config.yaml
train_examples: 203450
cutout: 0.25
encoder_isotropic: false
encoder_inner_norm: false
decoder_layers: 12
decoder_norm: "rmsnorm"
decoder_bias: "none"
residual_init: "none"
batch_size: 64
lr_schedule: "cosine"
warmup_steps: 1100
adamw_weight_decay_other_params: 0.05
Rows from block 4 of the text decoder, named by matrix and row number. Rows with one number belong to one neuron. Each number is 200 + 40 x the weight over its row's rms, rounded and kept within 0 to 999. All counts start at 0. After the name is the row's rms in percent of the matrix's.
# fc1: MLP up (decoder.blocks.4.mlp.fc1.weight, 1024x256), inputs 37-73
# fc2: MLP down (decoder.blocks.4.mlp.fc2.weight, 256x1024, transposed), outputs 37-73
fc1.316,046,217,236,213,196,232,154,220,256,225,254,225,324,145,233,227,155,209,179,235,216,217,190,184,220,151,222,170,251,190,201,242,254,230,180,273,205,319
fc2.316,046,198,208,175,242,245,197,289,251,280,181,170,187,190,172,237,174,164,179,187,217,145,214,265,283,209,155,193,191,195,174,164,247,197,123,137,229,177
fc1.317,126,241,278,217,218,210,244,198,212,226,174,163,235,208,237,174,124,188,179,152,135,205,226,84,140,214,154,197,212,113,251,90,208,179,208,194,184,183
fc2.317,133,212,257,201,115,170,173,265,189,168,172,244,216,161,183,189,247,183,209,133,233,258,201,208,180,152,264,166,230,212,153,219,170,144,135,200,197,213
fc1.318,091,244,230,214,266,218,213,181,164,159,222,234,235,197,226,152,124,184,125,205,194,194,160,146,181,172,188,217,246,215,113,216,153,176,234,267,231,212
fc2.318,093,171,176,143,254,174,195,200,281,236,214,175,192,168,243,192,271,189,169,203,282,216,266,220,219,242,199,184,196,210,242,119,198,192,161,142,186,194
fc1.319,111,191,246,221,182,205,232,297,191,187,280,234,263,188,162,184,193,211,132,210,153,212,268,205,241,184,185,150,193,195,189,164,153,237,242,211,184,204
fc2.319,112,246,190,247,185,177,192,182,172,234,187,180,117,219,241,197,166,174,211,279,158,282,146,209,219,244,191,241,233,160,155,146,130,162,226,252,269,250
fc1.320,109,222,249,238,201,227,168,169,174,161,246,236,141,253,177,182,222,241,178,307,214,233,243,256,243,162,144,247,279,181,180,206,136,217,243,276,228,123
fc2.320,101,185,191,223,202,266,140,252,161,148,167,206,222,203,170,255,194,167,142,165,158,182,237,129,227,177,158,194,154,232,202,146,240,201,168,142,205,144
fc1.321,104,191,200,196,212,232,200,281,276,169,212,252,305,237,216,189,197,205,153,134,264,204,160,160,203,216,284,193,212,248,210,122,154,212,282,202,210,186
fc2.321,103,135,203,197,185,239,256,167,238,144,115,205,190,253,159,152,199,185,162,218,133,124,209,255,218,184,253,172,168,201,235,209,215,193,184,216,251,194
fc1.322,098,188,197,273,211,218,253,161,200,152,204,242,208,248,195,171,177,224,232,177,185,201,261,183,197,191,217,204,246,159,221,226,199,200,207,184,210,122
fc2.322,104,200,153,237,264,210,205,158,208,239,196,156,156,168,200,132,160,203,245,199,259,219,199,257,219,181,257,253,225,216,204,207,231,150,186,182,213,159
fc1.323,071,206,211,213,170,174,226,203,287,244,236,271,212,162,221,157,206,216,185,169,120,198,178,71,197,257,192,90,199,220,275,248,162,172,159,222,215,139
fc2.323,074,162,191,196,228,207,205,228,171,149,257,165,190,196,182,214,136,218,254,172,155,257,213,190,217,176,146,172,204,170,199,205,215,238,136,223,178,295
fc1.324,062,232,165,140,189,241,190,199,238,260,268,198,211,251,164,219,111,228,217,187,259,239,242,177,236,223,219,123,245,207,208,312,170,179,151,230,192,218
fc2.324,059,188,186,240,237,171,212,174,195,156,242,219,192,215,213,261,165,264,142,227,118,207,133,198,217,161,216,228,237,292,211,168,162,197,173,141,243,194
fc1.325,085,193,174,182,203,194,120,223,175,217,95,246,179,181,301,197,219,235,159,222,207,147,240,191,177,228,171,217,190,201,229,156,259,225,197,184,147,212
fc2.325,080,211,208,249,204,207,173,244,210,182,220,171,212,236,192,204,164,168,279,114,180,203,218,190,139,160,191,151,239,217,218,179,270,207,209,197,247,284
fc1.326,120,262,257,233,229,172,275,228,213,290,180,230,163,180,210,221,217,228,120,166,176,210,124,204,215,144,243,220,285,227,186,175,190,241,159,189,217,224
fc2.326,120,222,257,245,235,259,185,186,234,220,143,187,147,120,274,175,185,154,160,166,222,203,178,185,167,208,184,197,232,107,140,182,115,192,178,197,244,211
fc1.327,109,183,184,172,228,214,242,263,215,103,202,261,164,155,184,169,161,214,224,176,243,230,191,238,284,190,239,253,182,213,142,215,212,206,221,158,215,170
fc2.327,120,183,158,203,262,278,221,214,254,211,190,182,186,169,265,266,133,240,248,199,203,227,95,192,251,200,144,240,117,202,246,212,279,200,210,218,173,231
fc1.328,159,194,245,191,204,195,180,258,238,205,235,178,222,214,163,154,162,220,226,251,222,207,159,156,99,238,218,205,219,256,237,206,189,218,240,243,186,93
fc2.328,144,229,161,272,134,142,237,164,256,185,226,206,170,200,230,207,191,153,176,145,208,192,218,238,229,238,194,202,203,183,251,207,242,218,218,186,243,99
fc1.329,099,196,285,191,192,232,190,244,166,177,202,253,197,165,222,234,200,213,135,213,271,201,169,268,241,224,143,237,105,210,202,155,194,299,275,229,233,185
fc2.329,098,201,169,224,172,193,105,163,211,189,117,194,169,186,239,183,160,203,219,186,116,182,242,269,155,168,184,195,192,158,252,274,258,176,207,262,120,260
fc1.330,096,205,138,213,194,177,356,194,179,136,229,175,188,262,284,159,210,124,152,172,172,168,230,161,158,207,158,249,167,222,185,191,154,176,215,192,183,241
fc2.330,097,216,155,177,188,186,229,169,182,225,157,108,229,273,237,216,236,213,253,137,217,131,290,118,270,167,217,164,243,251,267,238,172,208,228,211,135,154
fc1.331,101,187,281,174,192,225,231,194,137,183,147,220,169,166,143,167,225,165,170,278,193,257,158,152,180,267,273,190,231,223,185,245,239,185,178,189,230,205
fc2.331,090,246,203,150,216,254,207,207,219,177,231,223,225,192,158,251,206,197,134,217,156,170,153,208,233,182,151,115,202,214,170,219,182,215,191,180,225,198
fc1.332,112,193,176,170,240,165,176,158,269,168,167,212,191,203,150,216,174,144,204,173,257,258,256,209,207,226,185,208,266,162,220,262,234,221,242,170,209,202
fc2.332,113,207,232,165,246,186,181,212,243,160,213,138,192,162,210,207,184,144,232,231,215,224,209,248,225,207,204,165,229,214,267,197,236,170,263,144,259,208
fc1.333,130,165,197,222,193,133,121,215,130,175,183,189,260,146,192,142,195,173,156,219,185,210,142,116,244,262,257,181,224,226,195,211,276,216,197,243,118,200
fc2.333,125,286,236,156,293,163,239,177,121,211,140,223,232,212,254,276,210,206,169,281,194,177,268,167,227,143,196,219,138,218,259,140,230,198,110,148,145,245
fc1.334,062,145,219,282,230,207,110,151,199,248,173,162,135,205,194,173,190,207,140,208,136,188,172,199,236,189,178,228,163,239,228,147,113,194,107,170,239,197
fc2.334,056,184,195,179,174,173,229,281,162,205,172,190,197,213,195,214,200,184,177,203,200,160,241,156,209,213,261,128,194,198,184,236,194,242,226,146,124,233
fc1.335,066,184,208,287,262,219,161,194,172,213,240,146,224,174,196,110,171,186,330,255,97,248,278,212,253,230,155,150,248,211,198,220,254,232,240,195,177,187
fc2.335,064,186,269,202,126,185,189,147,185,215,188,234,123,258,227,131,180,276,173,196,216,145,242,200,131,216,144,225,134,127,205,152,212,155,155,219,261,240
fc1.336,100,187,244,163,220,233,243,234,148,232,177,220,175,179,176,232,249,194,244,245,195,223,164,203,154,228,174,167,160,188,148,190,135,255,183,180,221,211
fc2.336,100,281,203,193,209,167,191,122,249,171,166,210,158,236,214,197,146,175,161,200,206,226,195,163,288,259,218,230,215,215,203,158,231,277,189,224,169,242
fc1.337,065,169,169,240,166,224,288,212,90,197,228,183,195,230,175,192,194,203,147,166,223,240,207,183,212,185,189,172,159,241,214,251,197,237,211,215,233,169
fc2.337,063,250,197,153,145,178,161,196,115,168,167,146,277,246,160,142,173,152,186,184,257,197,197,149,151,199,169,185,154,159,235,198,280,190,151,278,140,225
fc1.338,111,163,246,166,185,183,182,230,251,215,176,185,192,176,186,121,205,201,278,192,218,231,172,225,199,187,181,235,146,206,148,192,201,258,235,250,237,202
fc2.338,121,239,233,139,185,172,165,160,182,238,185,162,166,148,162,223,258,157,205,207,219,156,253,211,153,189,149,214,150,212,176,190,177,186,207,136,205,188
fc1.339,047,247,247,220,178,226,192,236,242,286,276,189,245,166,141,246,196,211,215,138,234,212,165,192,242,231,162,173,173,234,150,197,255,186,226,198,182,223
fc2.339,050,227,166,276,183,197,189,201,206,214,191,233,200,213,221,179,204,148,211,296,164,198,268,174,153,247,155,185,188,184,184,225,256,224,184,196,263,222
fc1.340,153,203,217,220,268,197,299,219,133,201,272,198,135,208,278,223,207,179,181,185,161,199,226,210,138,152,149,193,186,206,97,265,199,190,165,131,273,217
fc2.340,162,162,196,208,221,243,305,181,186,244,177,121,223,225,227,162,225,168,225,214,287,220,171,208,157,148,191,204,224,251,253,102,155,208,196,161,177,231
fc1.341,083,262,176,262,255,250,260,246,148,207,141,138,228,154,210,192,123,199,192,163,199,227,215,180,200,201,139,201,210,176,152,155,242,156,285,194,200,214
fc2.341,080,270,177,174,207,208,260,215,203,169,143,151,219,145,152,175,159,191,218,141,228,169,171,193,193,239,245,276,214,173,153,187,190,124,211,129,234,219
fc1.342,023,187,197,274,209,157,142,206,274,219,197,213,258,198,226,229,211,246,206,204,162,230,210,226,158,195,189,179,193,190,246,178,179,232,134,193,251,196
fc2.342,024,183,306,186,262,227,252,182,184,170,168,104,67,222,105,220,275,205,139,209,239,228,175,172,220,244,221,234,179,173,198,253,158,138,179,276,156,151
fc1.343,119,181,221,222,262,217,132,264,204,188,259,262,174,197,200,109,165,56,160,248,147,193,218,142,238,176,185,241,141,241,261,197,121,176,191,130,207,201
fc2.343,111,216,182,275,239,260,209,227,128,152,186,186,164,155,195,131,174,279,227,171,177,206,199,219,106,173,158,253,236,102,213,164,246,211,179,172,130,148
fc1.344,089,133,221,209,187,169,238,241,204,164,110,142,158,201,205,285,190,212,206,174,208,177,280,159,148,153,252,345,178,145,183,184,144,241,163,240,206,167
fc2.344,087,178,158,276,175,243,146,277,168,192,274,163,153,215,134,204,244,257,268,261,163,217,204,137,143,186,241,177,263,158,170,250,184,150,196,154,152,186
fc1.345,110,157,250,125,214,210,170,239,207,233,220,241,191,240,166,155,217,201,185,191,258,144,203,180,195,237,234,192,153,262,190,230,203,206,258,129,160,229
fc2.345,114,209,169,231,172,167,210,204,182,128,184,271,259,199,239,151,253,167,133,137,206,176,206,140,221,180,178,118,227,186,253,174,268,223,249,87,213,222
fc1.346,087,197,167,236,171,169,201,164,230,168,215,118,218,251,279,215,260,178,186,187,174,183,165,187,192,187,126,185,189,175,227,218,154,164,190,203,258,117
fc2.346,088,194,236,199,145,157,186,125,114,222,120,240,205,238,198,213,228,269,85,182,238,263,193,185,175,191,165,195,149,224,199,241,240,180,270,187,202,186
fc1.347,052,167,204,173,257,238,225,255,146,160,249,165,179,177,175,187,165,195,198,190,68,218,170,167,186,208,184,152,214,219,147,255,209,222,257,205,231,109
fc2.347,052,179,192,176,104,169,221,253,194,164,149,208,161,205,121,239,248,193,177,221,163,124,157,205,222,210,160,212,156,147,186,311,207,238,236,191,164,143
fc1.348,036,188,134,123,275,176,208,235,216,194,190,194,226,143,168,125,206,228,203,219,244,285,223,134,167,255,231,175,250,162,162,171,166,197,162,189,180,217
fc2.348,035,236,190,183,226,270,223,254,215,213,251,198,174,276,203,167,120,193,214,265,115,170,208,204,219,135,181,140,211,188,87,244,247,191,182,145,123,134
fc1.349,043,243,148,265,267,288,178,214,226,282,207,172,210,208,205,188,208,183,175,194,196,162,236,254,167,251,252,176,190,200,152,201,116,193,218,216,182,192
fc2.349,039,231,257,195,222,222,224,219,191,186,250,178,204,206,198,166,182,216,205,159,248,280,158,196,210,143,207,222,224,221,221,174,186,153,198,256,207,254
fc1.350,101,172,178,198,260,178,196,224,200,212,131,262,223,207,136,213,196,257,235,282,200,245,190,220,180,265,149,195,217,184,190,166,156,175,169,190,215,243
fc2.350,098,180,167,203,184,208,226,210,250,138,258,155,282,236,248,146,187,173,193,175,223,217,185,231,201,132,184,178,243,265,251,156,230,244,210,200,208,251
fc1.351,140,180,206,235,218,180,188,197,176,208,172,252,136,206,247,201,232,141,207,213,201,148,178,242,231,221,213,241,180,226,211,193,221,208,176,208,145,199
fc2.351,136,197,197,275,203,291,191,185,167,209,283,145,192,164,248,176,225,201,170,267,254,207,191,195,208,245,162,201,226,257,221,191,138,162,189,156,230,195
fc1.352,117,208,227,192,223,147,226,242,241,272,240,237,252,140,197,201,170,184,97,168,114,180,209,211,198,191,253,186,178,226,287,269,209,210,272,199,224,216
fc2.352,129,125,220,197,197,203,189,238,200,226,172,207,169,239,241,146,240,185,128,173,254,219,109,202,225,212,110,237,171,227,218,207,249,144,217,178,171,258
fc1.353,096,202,155,125,196,170,199,133,287,136,245,273,227,175,253,165,169,133,166,242,188,251,187,157,194,262,226,127,249,193,185,189,169,196,245,188,223,309
fc2.353,096,145,208,217,147,265,258,261,146,181,151,162,160,212,259,242,162,160,284,219,165,196,229,247,225,239,231,188,189,182,163,214,165,219,179,200,164,140
fc1.354,109,251,174,184,249,215,236,235,248,172,209,151,275,210,186,239,171,192,231,203,246,233,157,208,238,215,200,200,271,145,174,226,245,186,172,149,215,206
fc2.354,096,177,176,174,166,246,154,239,275,167,186,229,165,263,152,127,135,274,230,197,282,214,182,214,150,180,211,285,115,161,174,234,145,137,262,220,226,192
fc1.355,036,154,186,233,201,183,179,226,223,192,249,138,189,166,128,231,135,263,191,217,178,201,195,179,163,196,165,206,253,137,242,194,262,192,198,236,222,230
fc2.355,036,181,217,232,182,235,230,206,156,117,174,144,131,198,196,225,148,190,259,173,159,172,239,218,154,217,218,134,207,269,217,166,259,177,186,182,203,266
fc1.356,103,110,252,125,152,234,205,218,225,206,233,226,147,210,151,236,172,224,200,264,188,185,171,171,238,167,162,236,274,209,224,200,186,229,191,239,191,147
fc2.356,101,219,235,145,202,177,179,193,216,183,188,128,256,207,242,154,153,203,248,242,215,162,249,221,206,128,151,245,217,154,204,152,241,201,199,187,264,262
fc1.357,058,149,202,168,228,189,182,290,186,233,197,222,245,87,182,210,171,129,200,212,192,159,182,169,122,156,145,208,218,272,220,241,208,257,136,147,215,186
fc2.357,055,176,189,161,216,196,219,214,190,234,219,101,206,182,189,242,216,248,170,228,239,194,208,268,212,208,174,122,139,214,214,246,190,194,258,132,227,163
fc1.358,125,257,245,156,228,159,219,151,180,171,220,152,241,201,178,280,167,145,245,375,156,176,142,203,249,149,195,260,225,217,257,177,129,201,203,189,254,198
fc2.358,123,180,155,144,239,217,221,195,197,141,107,197,169,188,257,191,173,225,120,190,219,231,207,235,245,183,206,189,178,198,174,170,152,192,174,212,141,195
fc1.359,083,165,189,227,177,217,140,274,227,196,96,223,219,229,182,234,185,126,190,132,226,181,144,239,210,132,219,216,138,268,127,252,147,214,218,220,152,208
fc2.359,078,213,263,189,229,176,173,153,177,310,195,285,257,210,182,187,207,260,191,198,238,143,216,125,229,182,211,210,173,190,218,237,207,144,191,223,261,174
fc1.360,085,184,255,271,180,303,251,211,237,242,205,210,118,172,208,245,180,221,163,216,170,218,231,192,198,254,226,157,186,177,203,228,198,227,185,159,154,198
fc2.360,087,212,190,194,205,141,230,227,166,249,143,157,262,201,146,149,194,193,219,223,149,258,214,123,195,189,209,206,205,180,239,288,153,216,200,270,142,217
fc1.361,114,237,219,213,200,146,234,166,225,132,182,161,238,140,192,170,232,169,209,173,215,261,159,225,251,193,257,273,195,180,133,202,254,215,135,171,237,213
fc2.361,105,180,146,174,178,281,156,185,201,161,221,275,148,135,151,142,246,200,224,147,212,270,152,219,235,242,208,277,222,178,223,180,190,141,224,151,205,187
fc1.362,087,161,178,208,312,215,192,202,247,193,255,195,185,174,214,193,200,227,215,181,162,202,205,241,213,201,167,209,235,176,198,158,169,228,178,200,207,189
fc2.362,086,269,173,186,155,212,179,263,159,141,187,184,146,232,222,206,173,222,270,220,238,162,141,160,166,173,226,235,105,252,124,222,187,140,201,163,167,214
fc1.363,080,230,234,202,221,185,145,254,106,265,187,203,224,231,165,204,195,212,186,249,185,238,171,207,193,203,221,192,228,232,190,256,222,259,115,245,176,232
fc2.363,077,233,175,194,191,175,210,125,260,199,151,199,228,221,278,177,216,198,258,273,206,139,232,192,147,142,203,211,247,206,257,180,263,223,152,183,135,154
fc1.364,109,170,163,179,217,204,198,325,205,177,137,160,228,175,209,231,106,269,211,184,213,208,200,130,214,281,205,205,129,235,212,204,197,182,222,224,188,238
fc2.364,104,255,194,183,264,151,153,235,167,209,89,162,160,168,186,219,207,274,171,165,146,202,183,152,228,179,172,199,235,154,189,219,190,222,186,182,202,263
fc1.365,032,213,247,207,209,253,195,214,278,209,193,228,200,258,180,224,222,230,232,178,198,233,180,132,199,164,180,239,171,168,157,220,207,209,256,248,202,250
fc2.365,030,216,236,224,205,145,161,268,136,283,197,223,249,253,121,163,158,250,202,231,241,251,213,140,204,143,190,223,261,187,152,200,256,201,160,150,203,189
fc1.366,078,186,150,182,197,223,168,159,234,204,165,173,173,192,216,193,182,175,242,251,182,269,225,190,245,207,230,162,236,152,213,182,92,162,202,117,279,199
fc2.366,076,195,176,99,180,154,219,129,222,148,200,225,158,209,176,177,276,275,282,235,194,272,220,165,233,209,182,124,185,292,216,168,156,237,238,156,135,179
fc1.367,110,227,227,217,185,274,231,160,265,225,197,254,227,196,219,215,138,97,158,170,243,203,179,175,208,191,179,206,183,195,232,213,136,172,157,246,181,195
fc2.367,121,199,166,174,122,185,160,185,140,193,199,131,242,180,237,168,195,223,172,235,241,197,231,263,185,172,183,206,245,238,203,220,211,163,156,184,199,262
fc1.368,101,238,195,219,157,221,221,187,202,215,275,252,201,260,192,217,169,197,134,197,193,280,190,241,284,214,259,161,200,121,237,111,157,212,213,119,184,209
fc2.368,088,172,142,197,245,154,189,140,175,165,215,168,218,135,178,264,175,215,174,242,167,150,221,167,204,169,219,137,171,244,245,147,262,224,143,172,198,205
fc1.369,032,207,208,204,195,193,177,245,101,112,197,182,232,227,165,243,190,244,211,192,195,226,154,226,163,203,208,193,316,188,198,263,254,196,193,200,191,137
fc2.369,035,176,218,201,233,172,256,231,229,237,180,138,169,230,244,186,179,248,166,229,193,180,162,232,205,186,226,222,240,296,181,185,66,187,240,199,214,250
fc1.370,051,213,292,221,125,195,223,233,148,222,218,219,184,194,182,196,164,165,251,178,206,178,127,132,261,173,126,204,218,189,180,226,265,206,175,160,237,209
fc2.370,053,173,133,188,258,148,162,220,194,206,230,274,210,144,186,311,154,196,220,212,196,189,209,209,249,225,163,136,239,151,195,186,236,279,220,214,198,264
fc1.371,102,187,163,234,173,225,149,246,205,235,284,220,126,217,227,169,196,229,174,212,180,294,234,164,181,247,218,170,176,178,243,231,237,186,170,256,264,179
fc2.371,100,195,214,183,175,235,179,120,245,152,204,219,226,253,162,225,245,259,184,194,191,228,209,181,201,253,111,167,242,142,188,244,172,260,147,147,218,152
fc1.372,062,244,213,81,222,279,152,158,239,169,145,216,174,206,191,177,144,248,180,231,224,247,215,201,200,153,142,104,154,236,255,163,134,206,251,158,189,157
fc2.372,058,172,200,166,235,201,196,201,176,189,220,167,115,190,246,212,238,208,125,192,203,155,178,133,134,194,168,142,136,242,243,218,221,255,193,207,238,101
fc1.373,063,215,161,182,253,192,178,197,183,247,234,212,124,203,115,182,202,190,251,276,289,190,184,169,223,209,180,242,167,188,287,196,250,164,170,173,216,232
fc2.373,060,181,217,220,282,217,122,268,204,181,210,183,198,254,153,144,234,167,205,238,216,205,207,233,208,191,261,168,241,223,235,171,185,216,297,207,208,179
fc1.374,066,201,151,180,185,201,252,230,230,190,204,258,209,231,170,262,152,192,119,88,214,240,186,224,200,170,221,216,171,262,262,152,224,167,267,178,190,232
fc2.374,063,177,143,114,197,196,163,180,140,216,199,136,257,227,225,228,154,150,181,209,208,169,206,203,221,174,270,188,215,264,100,181,205,223,159,280,173,232
fc1.375,106,202,308,185,167,204,183,173,157,218,259,216,219,151,247,251,239,197,151,149,205,170,141,231,283,211,193,193,172,149,172,255,169,230,319,180,238,190
fc2.375,096,199,180,240,160,202,218,240,138,208,237,151,203,235,150,152,212,314,271,204,209,157,133,173,248,268,134,240,167,131,170,230,227,266,176,231,168,216
fc1.376,064,193,211,181,165,188,208,230,180,214,285,229,223,171,194,169,204,211,177,179,193,132,198,194,204,240,231,235,282,188,278,255,189,158,220,230,173,267
fc2.376,060,277,177,215,197,250,205,241,181,209,222,159,209,215,218,173,147,297,168,199,187,132,210,190,162,215,244,158,187,168,175,221,239,196,124,174,157,105
fc1.377,108,249,139,153,261,157,153,245,232,227,285,233,186,191,167,141,212,261,168,176,127,201,120,207,240,224,186,177,149,239,234,206,180,275,228,179,183,190
fc2.377,108,211,147,230,158,184,127,207,162,133,191,229,135,204,191,203,194,279,104,187,195,186,187,164,148,199,161,193,193,213,275,220,194,235,277,175,172,192
fc1.378,110,191,211,142,252,240,280,204,251,200,238,300,151,226,200,189,166,128,207,263,147,255,165,179,225,211,169,207,171,211,165,146,245,218,190,180,221,216
fc2.378,119,188,231,224,276,228,269,195,271,158,201,222,242,233,183,192,222,196,193,155,165,210,209,187,213,236,163,166,215,194,215,273,121,175,255,198,187,184
fc1.379,096,200,152,189,175,248,185,193,118,238,150,204,277,212,113,283,196,249,199,162,188,240,213,149,142,221,225,228,259,234,250,216,215,134,203,181,142,224
fc2.379,088,208,196,179,130,195,225,199,118,232,132,167,132,222,172,209,188,126,207,225,247,170,184,262,205,272,157,213,176,210,134,164,117,230,172,222,240,180
fc1.380,116,256,112,200,207,266,241,112,202,235,284,142,240,197,130,210,263,179,258,190,241,244,187,252,154,269,218,155,212,162,179,160,225,230,190,163,267,190
fc2.380,104,233,256,188,167,212,231,235,241,189,163,189,189,263,219,189,166,187,254,204,265,148,188,180,193,189,210,153,157,172,200,305,118,188,208,234,167,216
fc1.381,080,208,245,199,247,151,140,198,278,208,216,239,218,203,180,169,193,267,250,210,234,156,148,250,151,204,169,184,211,201,205,211,168,205,216,217,241,196
fc2.381,077,241,272,176,184,212,157,158,180,146,175,200,177,235,194,164,214,162,152,170,209,182,232,306,194,174,92,237,237,130,202,199,240,176,207,241,237,155
fc1.382,082,132,198,239,201,257,300,199,146,219,255,225,126,265,160,212,205,238,198,144,190,249,239,200,205,154,227,234,258,142,249,228,181,119,200,224,163,257
fc2.382,077,226,221,203,204,188,228,214,210,236,222,209,205,182,230,184,185,162,142,206,281,277,189,162,154,188,277,238,261,215,169,270,216,150,181,207,172,163
fc1.383,099,148,155,237,234,231,190,149,213,180,236,196,222,238,236,146,234,219,224,208,185,223,242,241,104,191,226,188,159,174,185,231,176,171,242,236,180,222
fc2.383,102,256,120,137,218,175,217,195,179,293,239,186,142,176,194,234,168,116,225,149,160,165,236,246,241,152,168,192,197,161,281,287,179,200,201,257,203,196
fc1.384,144,143,222,197,203,151,249,216,195,162,203,214,196,151,235,248,162,172,127,204,122,265,207,177,249,133,161,269,161,161,219,213,155,180,211,175,133,187
fc2.384,145,173,198,213,164,219,158,228,185,271,228,238,221,257,170,234,161,198,300,209,216,248,159,254,141,139,167,125,216,272,197,179,210,211,187,171,235,154
fc1.385,061,203,260,147,237,240,202,227,229,249,169,247,202,144,224,171,266,198,212,258,218,164,202,232,265,199,225,190,264,159,146,159,208,234,193,266,200,184
fc2.385,054,203,216,216,207,169,201,181,185,182,141,172,210,153,144,176,225,211,224,221,177,157,187,280,210,196,211,210,145,219,245,204,180,218,227,109,114,198
fc1.386,039,232,204,224,223,158,167,258,189,240,247,146,247,203,211,179,134,192,265,202,164,226,187,174,178,138,239,147,134,249,208,285,216,225,176,140,216,206
fc2.386,036,191,165,176,263,119,171,209,196,239,201,159,151,256,171,208,233,140,193,216,245,204,203,175,275,149,148,194,212,190,237,210,195,191,134,185,229,180
fc1.387,095,253,176,229,238,216,243,64,221,179,263,211,148,170,134,136,149,217,231,222,205,226,164,230,230,293,230,201,128,249,212,204,166,178,244,143,119,165
fc2.387,092,170,207,262,233,213,183,226,192,196,186,140,192,155,145,176,176,269,164,258,245,159,212,189,177,115,218,182,203,254,112,205,188,207,174,222,196,137
fc1.388,063,187,146,179,258,204,220,123,156,245,170,240,234,240,267,227,233,220,221,113,185,215,267,217,236,196,197,148,195,259,233,256,176,185,152,218,226,161
fc2.388,069,143,185,141,191,267,243,175,234,179,268,195,123,209,182,213,174,204,248,265,251,196,217,284,219,236,220,183,229,242,162,219,251,167,185,122,231,223
fc1.389,134,204,176,231,209,151,275,209,201,149,144,146,257,196,130,199,221,193,176,281,128,242,167,137,185,182,199,213,145,152,225,196,161,130,206,207,186,216
fc2.389,139,262,275,204,106,213,182,192,290,220,214,215,183,101,175,217,208,225,256,206,234,150,157,185,207,209,185,165,203,238,182,80,124,184,221,233,224,176
fc1.390,036,146,160,207,268,169,211,202,212,225,170,238,238,209,124,145,210,234,261,228,282,174,255,153,163,233,238,165,192,150,222,228,158,245,224,172,184,176
fc2.390,033,227,220,203,262,204,216,253,143,236,144,172,140,233,186,162,216,174,203,244,140,278,160,182,199,202,245,206,203,194,153,246,149,147,202,231,148,199
fc1.391,148,183,145,200,227,153,212,223,187,190,245,245,194,171,243,222,114,239,205,167,182,243,228,240,169,264,148,228,202,211,139,288,197,240,214,212,201,174
fc2.391,156,202,173,209,238,190,190,189,251,175,230,135,188,173,217,124,193,178,179,207,181,186,196,205,135,137,190,222,172,191,167,174,242,186,146,192,192,221
fc1.392,148,254,193,300,198,274,175,256,192,231,287,217,191,214,215,211,142,201,197,263,198,202,144,216,162,187,168,147,218,219,173,179,200,183,245,216,223,209
fc2.392,148,178,218,186,203,190,270,205,208,249,193,196,154,207,203,147,128,150,164,264,216,165,155,176,207,264,207,182,241,137,218,237,210,215,168,174,172,140
fc1.393,090,181,245,213,215,186,243,180,218,152,241,209,212,190,207,212,169,180,258,200,307,163,163,159,273,176,197,182,242,243,172,211,205,193,181,196,203,179
fc2.393,085,193,220,215,172,151,271,167,200,162,192,237,189,241,231,157,259,224,172,168,265,219,126,206,133,170,224,226,224,277,239,156,130,212,116,215,200,251
fc1.394,133,125,202,238,252,161,203,247,221,194,239,133,236,111,257,249,233,148,182,196,163,209,274,197,149,269,153,213,198,142,172,122,194,203,244,125,207,213
fc2.394,140,176,269,180,148,209,222,225,237,235,201,157,251,180,257,252,231,240,203,280,155,173,199,186,150,237,227,132,204,197,213,222,217,168,213,228,132,253
fc1.395,115,258,263,203,184,193,179,239,238,216,187,204,208,183,186,257,155,214,226,141,196,208,173,205,125,269,166,199,143,239,249,153,123,133,178,202,271,277
fc2.395,120,135,263,164,237,125,237,177,172,208,105,166,160,215,217,247,236,228,234,143,215,141,151,231,241,167,232,179,183,166,227,160,181,252,128,245,224,184
fc1.396,059,183,200,147,175,218,158,217,168,225,207,198,174,162,138,206,207,232,179,277,236,222,239,183,229,201,198,256,237,245,196,280,210,234,243,202,180,207
fc2.396,065,174,159,216,232,250,150,224,195,137,193,158,189,212,103,252,230,187,229,210,280,245,185,248,170,208,208,299,226,153,214,205,226,190,188,245,164,181
fc1.397,089,227,210,202,168,168,249,265,257,200,221,227,226,132,181,220,178,228,213,178,189,144,166,197,142,253,273,151,244,213,126,166,198,185,226,155,147,125
fc2.397,091,215,243,122,227,139,144,188,222,257,202,243,227,264,222,267,208,244,200,204,170,285,135,186,124,247,165,216,192,215,152,283,229,217,135,282,211,261
fc1.398,059,225,183,246,120,244,179,144,188,122,128,182,245,197,112,246,162,237,164,113,167,143,213,243,210,199,146,206,155,175,205,214,258,228,163,215,242,163
fc2.398,055,164,192,189,220,258,226,238,211,181,134,146,204,163,146,208,115,294,147,201,171,163,181,176,231,165,148,213,215,156,153,191,257,144,134,159,197,213
fc1.399,126,157,125,184,192,128,217,205,209,152,189,102,268,164,185,198,260,182,212,128,201,197,173,187,97,180,202,220,230,171,112,201,167,208,123,191,197,186
fc2.399,140,170,159,145,183,203,197,143,231,188,251,211,205,197,218,210,233,231,163,190,263,220,217,229,129,181,164,155,190,177,162,196,189,219,279,158,119,233
fc1.400,086,238,226,165,207,113,246,198,188,192,250,192,150,143,203,212,184,157,245,221,185,178,208,153,190,159,265,183,222,245,167,204,152,270,319,189,221,159
fc2.400,081,147,85,186,179,213,287,179,160,180,140,250,98,183,215,158,201,231,151,244,222,236,228,229,274,256,197,202,211,214,94,233,124,187,125,201,271,207
fc1.401,108,185,125,211,255,158,152,166,232,185,190,227,190,112,149,178,142,174,141,113,83,168,158,205,190,239,249,186,208,196,252,241,221,161,242,223,237,243
fc2.401,115,236,131,196,138,171,197,134,205,133,163,170,216,280,258,207,242,154,223,131,184,191,215,162,142,238,196,230,201,234,233,191,248,168,204,226,210,246